config.yaml
encoder_fused_qkv: true
encoder_positions: "learned"
text_encoder_parallel_block: false
Rows from block 7 of the text encoder of a small contrastive image-text model, named by matrix and row number. Rows with one number belong to one neuron. Each number is 500 + 25 x the weight over its row's rms, rounded and kept within 0 to 999. All counts start at 0. Numbers have three digits each.
After each neuron's rows are labels from the 100 texts, of 14976, where the neuron reaches its highest value: "fires on" is the input token at the peak. Only what is clearly more common there than usual is listed. The data: regions of photos with short descriptions (Visual Genome).
# fc1: MLP up (text_encoder.blocks.7.mlp.fc1.weight, 960x320), inputs 80-159
# fc2: MLP down (text_encoder.blocks.7.mlp.fc2.weight, 320x960, transposed), outputs 80-159

fc1.531:532529514527513459496477506487516498538524501519498501519514498484506510492527527459485477507523489481484466503506502508536500474483479457488545513454497512500502490494544514480526574511487499558489481522543515514465527475494463476476478506
fc2.531:535495528458491511457523517498499508465464516488543505504526519530473509490490475510502494514504545467507497517492483466480477493511472537501496498476477473466513529526491536526520508499495521494521512504515476523521496453535520509520483488
fires on: "of"; "very"; "in"

fc1.175:483510554513503476475485521517525515526490515537524509526533524507478514443498493526521476516487458519524477491504525490479480473478498480470536490476528463507517498477513538465522503498506499523511436562498479535546490463490519532434532513
fc2.175:468518498530457485496495511506520529500548518439505475482435486480537528514518468461451476489493472496444490506501481508520532501485475505526482512468482483464511509539496485500505484455509528476471487504447519526502496496488491470503483477
fires on: "part"; "gray"

fc1.70:500534540508517514509495535488516493496531537505530515520488496504520447508508483512469477475481507547473481501536509508517527480516468507515482499459517479498492504517497550489473528489492524501488463530466531532550530449476505519486509487
fc2.70:523480524507503464467470475456498494522525498499491490505523460488530556505464488449481515524523478478501486472461503478478475531516503489514497500522521492531508554508539498507483482476512526492489522487501471485491508472504484526500512516
fires on: "shiny"; "thick"; "cell"; "the"

fc1.537:526518496504487483503470489511486519503504490446525489514493509503494516514538466474509490506483486494474479515517452496535491499524474501465563499487519467554497497526489520544515519503520511520506493506525544494520489509512476509488517491
fc2.537:520539468491489504478471485543511492463506442486512483514534511520474490500521521486460512559488488497488508469479500482515506480529517487561501512483536506502513469538506459500472492488519537476446547497507477501494462508484473527544445472
fires on: "sky"; "kite"; "blue"

fc1.34:495483462492541485547478503507471505514488486522493514497498497505495500543525554488504477519532548488520481521491483530524532490465528515521511480503510540495550490475509511518509500456517544501504511456507460486470498496490489525518488510
fc2.34:493464456475504524493495538550496532511471527518460481528524521492483559488529525458474461483482492532526460476516497521513504454500501434514519505491468530491494508527520506544473558490501508509476483509518498497514500515469484520531506493
fires on: "a"

fc1.652:552495515501519477465500493503470483498577507522490503550452498515560520522499510521533491462539477503498509530496525498514513486478509482512523510556476507509510496490528494497470502459510494502450488524476518507473526514515513508495501496
fc2.652:434483493510519488554493500520552534510481542457466510476531528470531511510517494470518471563500474527458501473482494528522520480463483492483465530496507538463479507498506450525493518550540485502537492482501525478510504517526490499495500533
fires on: "flowers"

fc1.383:441473460545511524538526485509545491481505494535486518515504520490488516482523541498523479495474472493532499523480528497475488524492506486467462493473570456491507502534498474548526507532517534487499508504511474472461519504505540539483520510
fc2.383:496465477506469501506481520496483519456518482500497473487476496497515521537507536512521511498527520539444499518506501534475483500509489462542488466500494481520474488504467468543487527503521480488518472473532500485484533517507486469563507474
fires on: "a"; "some"

fc1.489:491516529513506510483500472529478499552518524530488485506497498520497464476489459501474495488505498486489467499537490489522476473488505505482525514473514491500486523529482547462535527555488488536510443495532472527519467447477479517462563473
fc2.489:545515510466471493499506510520491501502517550470486472476513508492527517482487509490473497471523496493472497508490504480521517489525462503548460513485492456469529485528515509538476474521500512515496504516475521519522497520532493511513504478
fires on: "there"; "of"

fc1.286:503501451483504538457545450489522495511511483540487491481514532521502449520531506494448505520472489491505522491512510514497511488510519506461544482536524488494448512521508465537498503513473542493476496485513501523490475480491519491495473471
fc2.286:491514492488512480487518494572522479487491517556531515539463473516488506478522460481503549512544506500518506515552440515518522479512533517539547461505454528501509490540509485505503511569468536500518460524520500468467505497510461534420505513
fires on: "sky"

fc1.28:505452518473527537541514463492525496517446499506478479496508492471525491486443465508536520478517525487458511448491525503472505520550482487520456457517481510471480480486531463508511531502488532507542470476530502480516523508498514519531514495
fc2.28:540491498485511475498470487493453515498492467475471493476498489518466473577477439512483508507499548505504533472509476537472537503520529512510484466499474513507506451479477477488501455493480490491478524496501506496448487534520495511494507489
fires on: "<end>"; "brick"

fc1.507:481511484464534531493511507533504513524540503506495498474487477501513478463499510478507450487517489542530492513493477485506476481510508491474472482528547517525475542505448528475497539526522482514483442523482535468527441475464466525492551463
fc2.507:486549524542503480484486491443527490505463522464507486540499513480543508453468483528490531533488468438477523481511499502509535462490511513538499544460433478501510501504508506493488506499479528502493487493517509492512490453497477480517478497
fires on: "there"; "head"

fc1.120:533538484498480481483526529500512506507491492501479500460507519505530548486492509430489532485517507469507460509534489515502517501487484506535507538492503511483506480527479506513503510531492520494556502461541471518492501485460495540491499488
fc2.120:481505506510493530488510512498518548476532524513476521430574516464500505475529524504447508521502516518478495519493511545483495500523554467517477487486472497532497474511453515486520499515491503492499482506532460470544508529495493479478521466
fires on: "a"; "are"

fc1.637:493503528522504492517495504519512527547496501529465502524529483509543471449463509499501521534483480496525474478503514524497496485474490558493522483460547499473521499489501527487519528514480508490505469485495489488519453472482518518516527489
fc2.637:456555501497488458499503492512473473508511519463500499545512483474500487479483433494490509521502472486485521470544482507503533502538475489506472509477505420516483532532505453500506527536493541498531483499512503527519518517498490463498516485
fires on: "silver"; "shadow"

fc1.566:486549566517486473497482487483506506502506473519558497521518521506519492450518522483501475512491476512518467462481532483494499476458481488483529466479496506507488494499474476478525528480485536500504498491499484561569503467472486504414544499
fc2.566:479522524500497488489484529519526521474519545430494494473512469472564461552481490477483495471477515510467538488497472493464509494469488484534489498507488461455492493530505527500518500488493506468548520505490520484500555504500506487501458490
fires on: "on"; "in"

fc1.79:556516490525541518500522527497547483523500480504483526520514524550508533483529489496517491510488447481529471523503519469514489489475512506535555476506506477478546496520513559492518507473463526510500470489476525490513518467465516518510500508
fc2.79:497554502446467492455513508487510517471507535493509525539501519506518523477468438485479499480461510509513476472531496481510551530471447479453481498459540481514472525513535491504459520543490523527451464497489503514511481504475494514498504476
fires on: "silver"; "handle"

fc1.405:468475509471497443470499479509505514519511464529526512489524469498504524455516524523482516512511480546455476440498503493519493483481537514496550476487543481497491485504480524520530544520491493517492534458468534508476469474509500499461552474
fc2.405:522482550475488531519496532524560445472508539493502498463483512523533537499501490522526454534475516523506484496498466452475499486488461482515468484566520495470514488513415444544489488460512495496517486476491469496500513501545545471469486470
fires on: "silver"; "cell"; "shiny"

fc1.223:513505510493466533483475482496498490521485477508475516471505501531507486441467513486471481522484447469519503491513490504486505501475482480498520483503516526435529487511483531497557542524530481484505500508499431527534485517474518532497547517
fc2.223:507478453521450480502528549527524520476503561476540503488514480478502529520496499505492528513510529518481529470530490497552543503478507528533443481489469490515500519504491523464499453505518495510522514527548513500486515504494515432525490519
fires on: "of"; "floor"

fc1.366:492472508519500470462460507524498554488484517495550459465496554526492476481474494508488497547488474460451480495495529488521504470463499485480523473531478476508532464490493531508493515493496486486513524487502509540487553503472494516485529465
fc2.366:510473518489505488505572519503503496475536523505493499532526462501488508524498470487484455487488497507447506473552509515487453498502478442524472483498536499455533521502536543519501492483498528506494486504472542502469512503499494505526508510
fires on: "part"; "there"; "empty"

fc1.559:505466474522527538488518485519522489533474509512526496486529467496524526512521471503526482505519489519515476529495472497535476508515518521495493506493494522490504508474547524470476485477500493509469486518491494509496478478480481534479460523
fc2.559:533508477490549541475506490521445480510451510486549473562558516508511508517509463481492499494503497480501489502507467480509495529514506513460460497494517501493518517510566499451512530497495513525448492528490507527485509482502537535516467495
fires on: "baseball"; "player"; "is"

fc1.451:500487491514521494484500492533504488534469515451471507499505526484491467543476474517527491532544525477513525502525544493516539505521477482496491504493498469434486514493489544530511483518455510498508511523520519473495516508525481436491439485
fc2.451:510521517527460486449486519493490553495489504548485428448481513476485526538469518475489475469493465455513480468532542502477498465461489487523519513481484483522482482514491518487480526510474556498482542494469478487551464503524502522498481478
fires on: "baseball"; "is"; "player"; "uniform"

fc1.528:525459520494535477513520498512543518525531537498483484519523478487470510449518524516466449488513462543511481492513464498537452488490537513492461465520565500522492559524497556505513532532501470504484485492493518525505467476464523506525507459
fc2.528:468502542449533456495491479488472490558475528451471514453501497492542522452473492502524497517492502464464481497528503487464563490504449508487543498490482520501488486525483491494489500518505508532495508484488491510541503501526504475513493433
fires on: "there"; "shiny"

fc1.69:465484480486486537478461519551454495497530538484504501503479482510467479493454502530475453548462524512509497535496489467496474524494477464497489485497539491507531529503516519463529505502516479464494432502536494515488470488519480532492504532
fc2.69:545466472512494531494537504484538529488490545513480482457513522449549519516516491506510553484542442490498513476537514508548540492521547504535486488472476483489481497493495499509488494446486496491466515510541562502550521480490446520456502506
fires on: "of"

fc1.588:486496515499507490486495525495512529514510502520517493504512474510518479472503505523479510560473477495543473455469499496495494499475495479514548447494522529494517524486493511510536534479498516460522501512499502511502473449480464537469522486
fc2.588:494532519480479459509465568522549520524484526534523496499551515481512499525486464519473499498513498523461481504555493510511511512424485496485453497465515454494511468526531468483470499482483507512480493503480539537491513518489508480479529503
fires on: "shiny"; "handle"; "colored"

fc1.411:496472489498482511535499494508513487509462520505461476474488508512505506495509536475481500467455514495530510506513472488488485558491482545511529478527472522513533493473539515493426522515500458511573532511482536507494456499485462514523561483
fc2.411:516523509482502490460525508515476520536514529515535509477486525470546526553486442502529453478493487472478498479503495529499528518523487480488479499513493533521478493478523478485470483516486495483487476451519497484535489498515530502574481515
fires on: "a"; "the"

fc1.609:494508531545523484517499455527505472522521472505543525497520462492545451475487485513501498506459470534538472480500482529477492519504479486512527492436510499504475494507520523483511525510501507495502481498440518502559461465497486546462498493
fc2.609:486535510536494456488508525467557502515495499521491501497537457440537485563485488514503561543530476472468493524515564487489533510448516512518477517488515449506495538487478493468494518470518515457522491506536482498527526463490474503488499495
fires on: "shiny"

fc1.319:522543495469472477463529481476510503499491459523534500497502518478539465456512485487499486495492504491467494509553511541494496489500514536492492532507532473444480462491507488459489517535461506520505505513480472527537517510518509492450531472
fc2.319:480536547528514524507505496554517510489490501488509523476472485470511516529480437457497501542491494487512526470483495509504524540482505518561475511469500515500497501517521493476510457516508505486523466534511532473487508491518519498504461492
fires on: "the"; "of"

fc1.163:478531557535500535512495483505554492480539506498494527473502540473483462525479494490517555513486492513508510445478503512532539528514518468525488472529447533529441475495525493463492504500535471511487499543463470480506512524480496494516508481
fc2.163:521480511501509521511499552555486467477512526511477477479518479523523494495463485504486464523516528523496453507523504485512470456482488540470516491492478483466495501495502487518496549505491491506514479510487452510471552528511514501453479507
fires on: "blue"; "orange"

fc1.212:527467508490492498496492488507522502531539537522476515502516520495466501458483494519487466556513446475512489493498482507513484515488505514518538515474526492511518524504506544485517563512478515549499463526501505495520516458489493529495527518
fc2.212:502495492501486469497506530473491515493496486480502534527479480478512495498503456528476510504466504491526481476490524502511545498503499529505485508486500477531498504519537514472507466511522525522525479512449516514531502498500493446493461482
fires on: "silver"; "edge"

fc1.231:549529555579530499528507507504503503550521479496496515532543510536504509498495557533478497489456459508528487512515483468494473476492533503461544508499497488489484503559521563506544523524490533503506492513483468550524480496449492503477542497
fc2.231:457486522470502493475498501506550530480504517470513462447516507470528537440478463473498480571493507527497483495506496523495553481516496484527468528497499434521491521510503510530520482474508470466448481498478503522512496483512505492459465478
fires on: "part"

fc1.541:512476501477489504503500512522478469481561498499497526502488493481495484538480510501501555497460458474520524455476490497520523521511522487497452486497503544487454502459480498510483519493530464519526548482511472499425453452541552493475485506
fc2.541:540509497499457469521504488531518525487481505486489492481500473529490480462576474490514563525500475509488512504523543471457503505515522537497466507485501558490485497468473504500447516535498521511495452473500485488475536492505541525504501470
fires on: "blue"; "."

fc1.492:479528499491464498541456447515515498516533504537481503499448467500484507525505461470522499466497488455482525474496477494472495499532482484505458533503524532504505473489472533461520497511473524476502473468522489502514536526498495466498499462
fc2.492:487490487482537562490491510495473520512510500503581463472475502520508495503527525535504520493530535518483512495541462509486517477552464519504474496498488504511462523488509490437511532491487481504452502524474516535506526459511542503520517486
fires on: "orange"

fc1.188:491521465479536537514498510485511482471540457541501497472495539472481538494525475472495502476502485516534495486515529465542528540471466486486476514487494468554497495482537460501542463489520459497466472502491463538499480561496521450471453450
fc2.188:500515504523483515495478545495425494490544460509514499507505461536481490569484453533581474526528535480535502501514552518447495508490502502484491454468482485528479508510504517482462515503490516535499482504531487521489472518529512553508477490
fires on: "orange"

fc1.132:491506509518519463467504527490510532515533524523498480507482474527512462465492522508525456519491508504504496502499466478528516470459504497499507508467501495523508501491534517496537560516470514499509531534517503491533518503509492490503484532
fc2.132:501475492512472495492504544528507517495507555478511478528494485494533514530486455519476513504528503496498495464539487502537513476480500490553459529493493461478497512528523507532505470496522499486510468468501502491485522499528510514516555505
fires on: "on"

fc1.752:476488483476499456505516477522492496570533527471512482524515477511513486463485518532462457505502484478477480474482497495499451491488512502510521477491567532494536512525463544505533553529498496505497471497486489526561498478467478521467555509
fc2.752:470489491458529519463505521495511487469484530446468474493507522520549524455490451545501472483496508514505502442519468493508546513457451487538451524502463449508500500516499435525482510518501490503502470489479513526545500463511479478486466470
fires on: "there"; "thin"; "cell"

fc1.334:480511493478518479459501569489443485500481549499530494522477504491505496506472469471517485520491502524512445476540535486476481466503529498506498497497510501447510543504539480498477512476489485494519472509536512525514493457470548503469517506
fc2.334:480485511517529502509502476542526525452476503531509495529569515501536529502487459463492488541483487485504523455498496496509499504486440501512466463526528507512511516516485520512510488531499542513492487495464511532514521517483469514473493493
fires on: "of"; "dirty"

fc1.684:457509479480519477485425516528463512522502499499521510477470502445495504486522538550495457530501479532468509443488450502491502504506507497479484524522522484503509496510501549478518526524500497491504569509476521485499529495498497520523493489
fc2.684:506513491510500482549544519457509495502518532505553485495526509469524490493476485461474498529515461526496502529551503466514511512451464492521482475515514524490495502446503500506492451501526453542523487491498522494463472500443538436525507532
fires on: "remote"; "keyboard"; "clocks"; "buttons"

fc1.497:499561547518491493470477498510548484523515477476466470475497477504470515470532506520520495491521498507524513499509520487492504531504538480507503529520482459496539482516495496491549461484475471484519550487489519507517508471537486502469474536
fc2.497:461488492551492472512501467510527457484471500563495501505489484488497518556527483460524486487467499495491520462487537478505488496485503504533511475491505524509504507517519481479491470497474477496524478498489495502474522521531502518477474500
fires on: "orange"

fc1.568:495466479503518485494496512526532510489514526528488485510497485505519503461481467511479553465487529555511493502510488501503474473534534550494521475525506536490536522517504501529518516486506498548539479498487522466537484530491520498515485513
fc2.568:519487532490505490514521451469475527523497473504489562486486511527484502455489496526481471520489497479508512494503466515459486481518468480484514534499485458502476461462549507441512470507519501484477535452491462535490485510500497459506465472
fires on: "part"; "of"

fc1.1:500514477532513470473487484538478471486486500462511538475491502518451482514463475516462472526521524520501508489500494530503526459514502488488477487492474456497501503473468476542535446517479482497493494496518487528498475534521484484480470520
fc2.1:511544503491491481495544474494521534539504490502491456518501484509551533517534546494520528506510485481496502528485484520503532467453554513491514502443490552491471476477476525446480517508470524496488522505498457520526511496543463475485509475
fires on: "of"; "water"; "melted"

fc1.533:507506489484510499493450444504491500491540496471480530454513541511465473468453513471490480510483538492494499561486508564470504532507475530487500518492460510474481488505480504508559484480521497477512478498466514502527490510502530458531480495
fc2.533:504544511483475534515491488485519480515499496537506516528496532546491463428477534519474514474512502477520498496488468489496534467491469511534477511481517503475475524469495497498550513509526496493487465496526516484515507517522514514466484505
fires on: "orange"

fc1.660:494527544542507483463468525499499537509499523510506508512533532499508482418493505490473488512484482513478485494522540481465475479463483488455540513486514496505534499477456550452557516502497484508525503517510497556531499464476504490428524500
fc2.660:454501489508511478502533477479550511493539509440485454480507480532550518498516457510472541499513491523537496466518517548501504502511545514516464508507499450490473503522502468484515511490489526506541499500452526528516507460519466472513459446
fires on: "of"; "is"

fc1.198:486527511489544533516519519495537523539520519444478496476501527520508515502520452530482508506544499533488491560515503508549521501507475536514468532510498465486525516486485529470463530459499492492495531498490533451536529492516494511456487495
fc2.198:515458513498505468457498468517559439542515479521508491493513443501487499488526551478490496503493502508534500522531506505498509469503476541518532501480507482510482514512477537490505507527510502500512500520530525511499506493488495509488525504
fires on: "orange"

fc1.67:495548508540537527493485481466500478493538472465456459512488459501504468498539481501472463528480521487540491467444479480522501539464515481462493527486504458519476539502495528525464497501512508509500487536499483488528476525506499502519476471
fc2.67:480511544552482461488480519550534477491518483548475495495492484508498499541502525483500487511505476468515469475523521505495512512504556505499466484471506562491501518537539457509529502508478452522519478497480481505498517553526497545461497541
fires on: "orange"

fc1.500:474476505515536497495471478561535512421462499541506461523526519479528475489543483513494495480471507490479526527485487515510499477495457494508548491494499526461525527465491472506511509468512496512495521477534496508438494508530534469544527494
fc2.500:507471517502512480507524485504508500453505499487491549498497506540510506499519459521464498488475467521560475480462517469490547459477488528469541481468548505517486532499567476479520486507459519455523471486488524486532515561478526523507443484
fires on: "blue"; "batter"

fc1.349:554550520506482494485534531476500520500491500512465512503474520495542508494518476482500490510477469541489512491531502487470476500501475513496565483490514512493523529502508536467500530504477480507496485519465511506528509470488563496460526531
fc2.349:515523437510504494501460480554546476505517461516519531510513488538472507547478498509510525535524512507541470529482533477514525516475481528537465546489547477529438519485528503524487494483503526511499477529520509527493500507558507522520427477
fires on: "a"; "handle"

fc1.716:487508551544513443473454517530496518494498525512551493533504463495529467449501505505474495530473472523540473502522506528498480496501487473493526471482509490477518498492522540510500562504518463515524502510459526493525499486505504553472518490
fc2.716:496541492455508497502491524496492480478470501490534508517521497463536541548468447501485484494474480508494465477488524490512518485475488476546448481465543505531489473520545498453529484428498542468473472476524487511511505498499503480490485483
fires on: "shiny"; "silver"

fc1.302:505543509502493498476463489492521497506553476484536488491510509511464515504458551490489460490509465497509474491493473405536519452497539441485514509532482527550495530505483483462512485493507506513479542504528532526494498490491428498434530508
fc2.302:467512494491479495476491528500495536507485538474446465506469525479530509500545488513501517474485549455494533503485518503526484500465461481530501484489490477450474493529480502540502503510484479469538514492519497503527523502515516462512500496
fires on: "of"

fc1.317:490491503475490558519523458493502485466536532529521530475481501526481510518520490521536523542499492462516474504499496466548493545501455520494491533513493484527497488528517474500477540531501473464509514473508476459505454515495486502499495524
fc2.317:509500503529546517515533544499478498480517502500499497496513495481475530496510512517493507518504476517534489545496470506425546566518519476511484497499478491513523481481477532520512527510480488469506523514508490471514488526472478490487489507
fires on: "<end>"; "sign"

fc1.488:475510456504497465490539474433515495478514510510521469526508496459540514478502501510465528529483502511539509533504511472524501504463491526502519548524484513505483483494503497471504471530572495463461483491491471508522483493492490529499500501
fc2.488:457511509471523513507491499512528468515477501520522466518483494521521555458462513485476534443515519502518490449536538478475500485515461493504514509507481537483496446476510517492458500460495483484455515506488501512445542490494540467463483479
fires on: "<end>"; "white"; "sign"

fc1.20:498521477485519458487486542459474517506527506498542483505454517482494514486490520513470440501505488533504538477526516449483509466538498461456464513529457514504528538533493503458530551503465516491514482531515524522542516499449515508461523513
fc2.20:464526540519531490498472509514539483475483512485465505518501480523538521521473443533485529514502515525509454520505503512541484523466432446523503518492502446493489497476513523495532499460492512511484538511471525502483469549519559469487486498
fires on: "wine"; "next"; "table"; "arm"

fc1.181:482521535516530447477538524498496479523503501517545498497523491477516468477482518487475429523481508474530436497513519492488520499497497498505522529434517488465507508504503517509496542493478519458497495497515460551519520472505489542466544528
fc2.181:511520567519490499508517547508524450465496539489502552499507491508540510503482403503499481528503499509473508455503499492513482503494525488530482513508520444504505535545540515494483508510490512482495458510491517527524505487479486489460497474
fires on: "shiny"; "thick"

fc1.491:513505490510519481499450499548489536522511482486503495498486477497514537453474545516460499509489445514552474474494507454504506506486474470450525471486535474514519500516518561496536557549518464489488524519481499463505487470473510523543520506
fc2.491:491487504499484501500529510488517532500532534454503488515526504499501476520489444481523433536516531506496465542519487501496510463487476470555478516478516535470474501507519502470481523460495504492463481503485534497494467473546497519478496472
fires on: "the"; "handle"; "cell"

fc1.214:507552502506509476483497520509505493456453505471534489461493521498462491540500497493515473510459522496541499462506497517501480530519502492493461501461534512488484460492511454486467470542502551466526538557496488494475491522464548507537500537
fc2.214:490514469528537484491485528555524534493472514499499519504525508456501508506482488474529482474496513493506512525505482477475487521531588502523593442506498550468503476516487532506489492471471516503507485561542488506488512499509451516510508499
fires on: "sky"; "<end>"

fc1.741:500521537500451527484498482499507516508493523483459489497492512533464475453484519497507489535479517503498474485510485460478519468503531512515546505479505462514514461518495539507542532497462537493482495484528486529542513468460511512491522541
fc2.741:441460548506498509517497508526535525483511492492500526456512503512547504480492507479460518509500519486515484492500499507499524509494491511530449511502509469475507525542501488490495462471475505498497472490490484495528512528536461458478481491
fires on: "part"; "shiny"

fc1.614:491520537462473557490500484502492482497482479467450502459510497496471520490478508509492528527531485529477489484486530493517508507533509444458475545493538474528506474521477475447543467539511475501523571545480524475496506497508489489470516481
fc2.614:499483489529526479511517479489506472485477517537463483457583497463531516537511459472498491493474491467496487466459502508498540510513531513516486498475509514547499499512512479499519476525500460485520465508517483481496526554509542522486440506
fires on: "orange"

fc1.332:472552541563528494473475499515491534511479471521523501525462511496509484430522541515498508509492459505512475498513512464510482449503499503457493467492538486493488472522513479472544485530503512493484519503488493524555499457454518522470540523
fc2.332:505495505469511502526495492507529525478561531420508471496491495558550509558467490485495455505483524469494504535544495516468493532508490481551471511502491482493497495504525478496499502471501511522545496496501538517479505535507486477521506484
fires on: "there"

fc1.577:559567482549494481481493456513519510533502467491511513515487496505511504494493514501482481458445468518440489474525485531512476470529507527480547465479546495511477502507516530478501511538492506543515498524434526491552512475463538516504549501
fc2.577:466512518485527490469471496519526520506507503476444545522459508488548464469458505502498494546527512490561482493506523492501482519472467497498466542493509502530484501479468458477513495496526504501519497504512445538473503508529508501501479467
fires on: "there"; "of"

fc1.737:506501488556525452446475526508476530471521468536486488475485496495457499524492522508526511505518465509516499521513440493512482468496481486432467466503494531459500503486493470515555510491518454554503557524496498497496488514475513495523522512
fc2.737:486504464492445532508523528526451555530466562462503471501467514491484510471502504509482510501515520501503493464490507489486513475523470486545491524500518552530515492541548516461502516507511516512551481477480487523482485517500441503510513505
fires on: "blue"

fc1.503:473506525484507503463476547552456533544467504464497495483468478525526486458499538496473467560466505536474471490508507499492500514534528484472511500492517482491477509520516550516485524535500461511485511453497521472478501472472516503492496487
fc2.503:516491472492494497490501511491524495494522545478469514522510521467490524535438451492490483500549531502481516544483486466495475483446482508508499488495494471579546495494492501534510512516551514488474499518513524518509470507457522507504563488
fires on: "there"; "thick"; "very"

fc1.249:536450541462531451452553522481474503472486492538500533483493478526493518512500518461524505517533496515501514524519504487494497488494501482513507520496486515449540562532468508525489485440519465496516520518501472564507510529522502501502543503
fc2.249:499539498545564504497477486516512488500508505523509439471501473495513538496526497518495442487481498503530466487504493525523524457478524518500484504483525462557498487492538483505522505539489522509457448509493492501497519491491507526479470517
fires on: "part"; "of"; "clear"

fc1.688:556482491509491476525517502462579500510497530505520548501512506504499486519529469489512449538539541535520475468479490505473501459480497469526508533527487495503502478482494492453454501525544460522512510532493515482484506481526531462481496512
fc2.688:474513515490528544502490538510507529448496484486491480534479501479520457525480528511528461497463478460519536518505472502479542493512490549475481495502536471491516493480482528481501497503488506528494490497515502526465473430546498462544492493
fires on: "<end>"; "plane"; "airplane"; "sky"

fc1.691:499493471513525452488472504489491514501514510510525482496488464488510448494493482486514511540480472514529517488509509487488475502457514527506507456470506521485456536543528469492514517476473466481533507512519540458464457503502479528519505498
fc2.691:505516508510535519516496550471519478491500526508531484529511520478499522522471438501504496539485460505496472531492509478514503508473484512502467498468551458510498507481488528462452514478517506512466506505494490541522498481501454492469521504
fires on: "silver"

fc1.467:539528524480480500506504518518492480513518539503478504531500479480517482479457492479498441510505454539530486523548498467487494490497488509491470481490533487474513542526496563454496546514492504510505449531518494511532497474473493508469535501
fc2.467:456517499546465447461490491486520490512462510468486513482504510480507508543478436445488472514535538495527483470499510482516540500535499501490475522500507527497484540509504490506515482543494490510509469510448530527529506484514524476479472504
fires on: "silver"; "handle"

fc1.465:526527496489493444459466509515487529475478514495534486527500486511503515461508518515499518507461462527468520472521525470463490488493501513480538475485515449517524479494541534484539510494473508516534505516455508505539495496506525535455493482
fc2.465:460520504520517540499475479474522484499492490472494544501506513483548514543441472467461488506504501546502470480497468506534533513525501502499436473499533488452522491488547492511514523470514529507508518498466577511513501501513498493478507459
fires on: "wine"

fc1.293:490528527498481496479512530495486546518475512550495499481515491514486476480492549498499479527493457533523507472534527467428532480465521540479534514476539488472539501481522489498516530486503498501523519510506482484509472476476532488500537530
fc2.293:439555542524526500524485500473524507502516485445521494527526490474494526500466452492468497519494501530501520487494511515534511494543499505508425530458472482488473514567562541493515469528483510512480441496485520506538505510501477473462497504
fires on: "wine"

fc1.361:481500529528498512486465491523523533550483498476475481489532506528491515463514501529504546563490484467547508505461469520475475530453533514531555471520517468520497482502518561476542525557480491530474467485488470463523436465503472513483512478
fc2.361:443489471505476538481528503476520511493501514480518503498506507442526460491477459526472495510467531500532467535532528515493561492480475519509467525432517495481481494508475459517522503470496533509467499496506505505533520496469487510538540487
fires on: "wine"; "basket"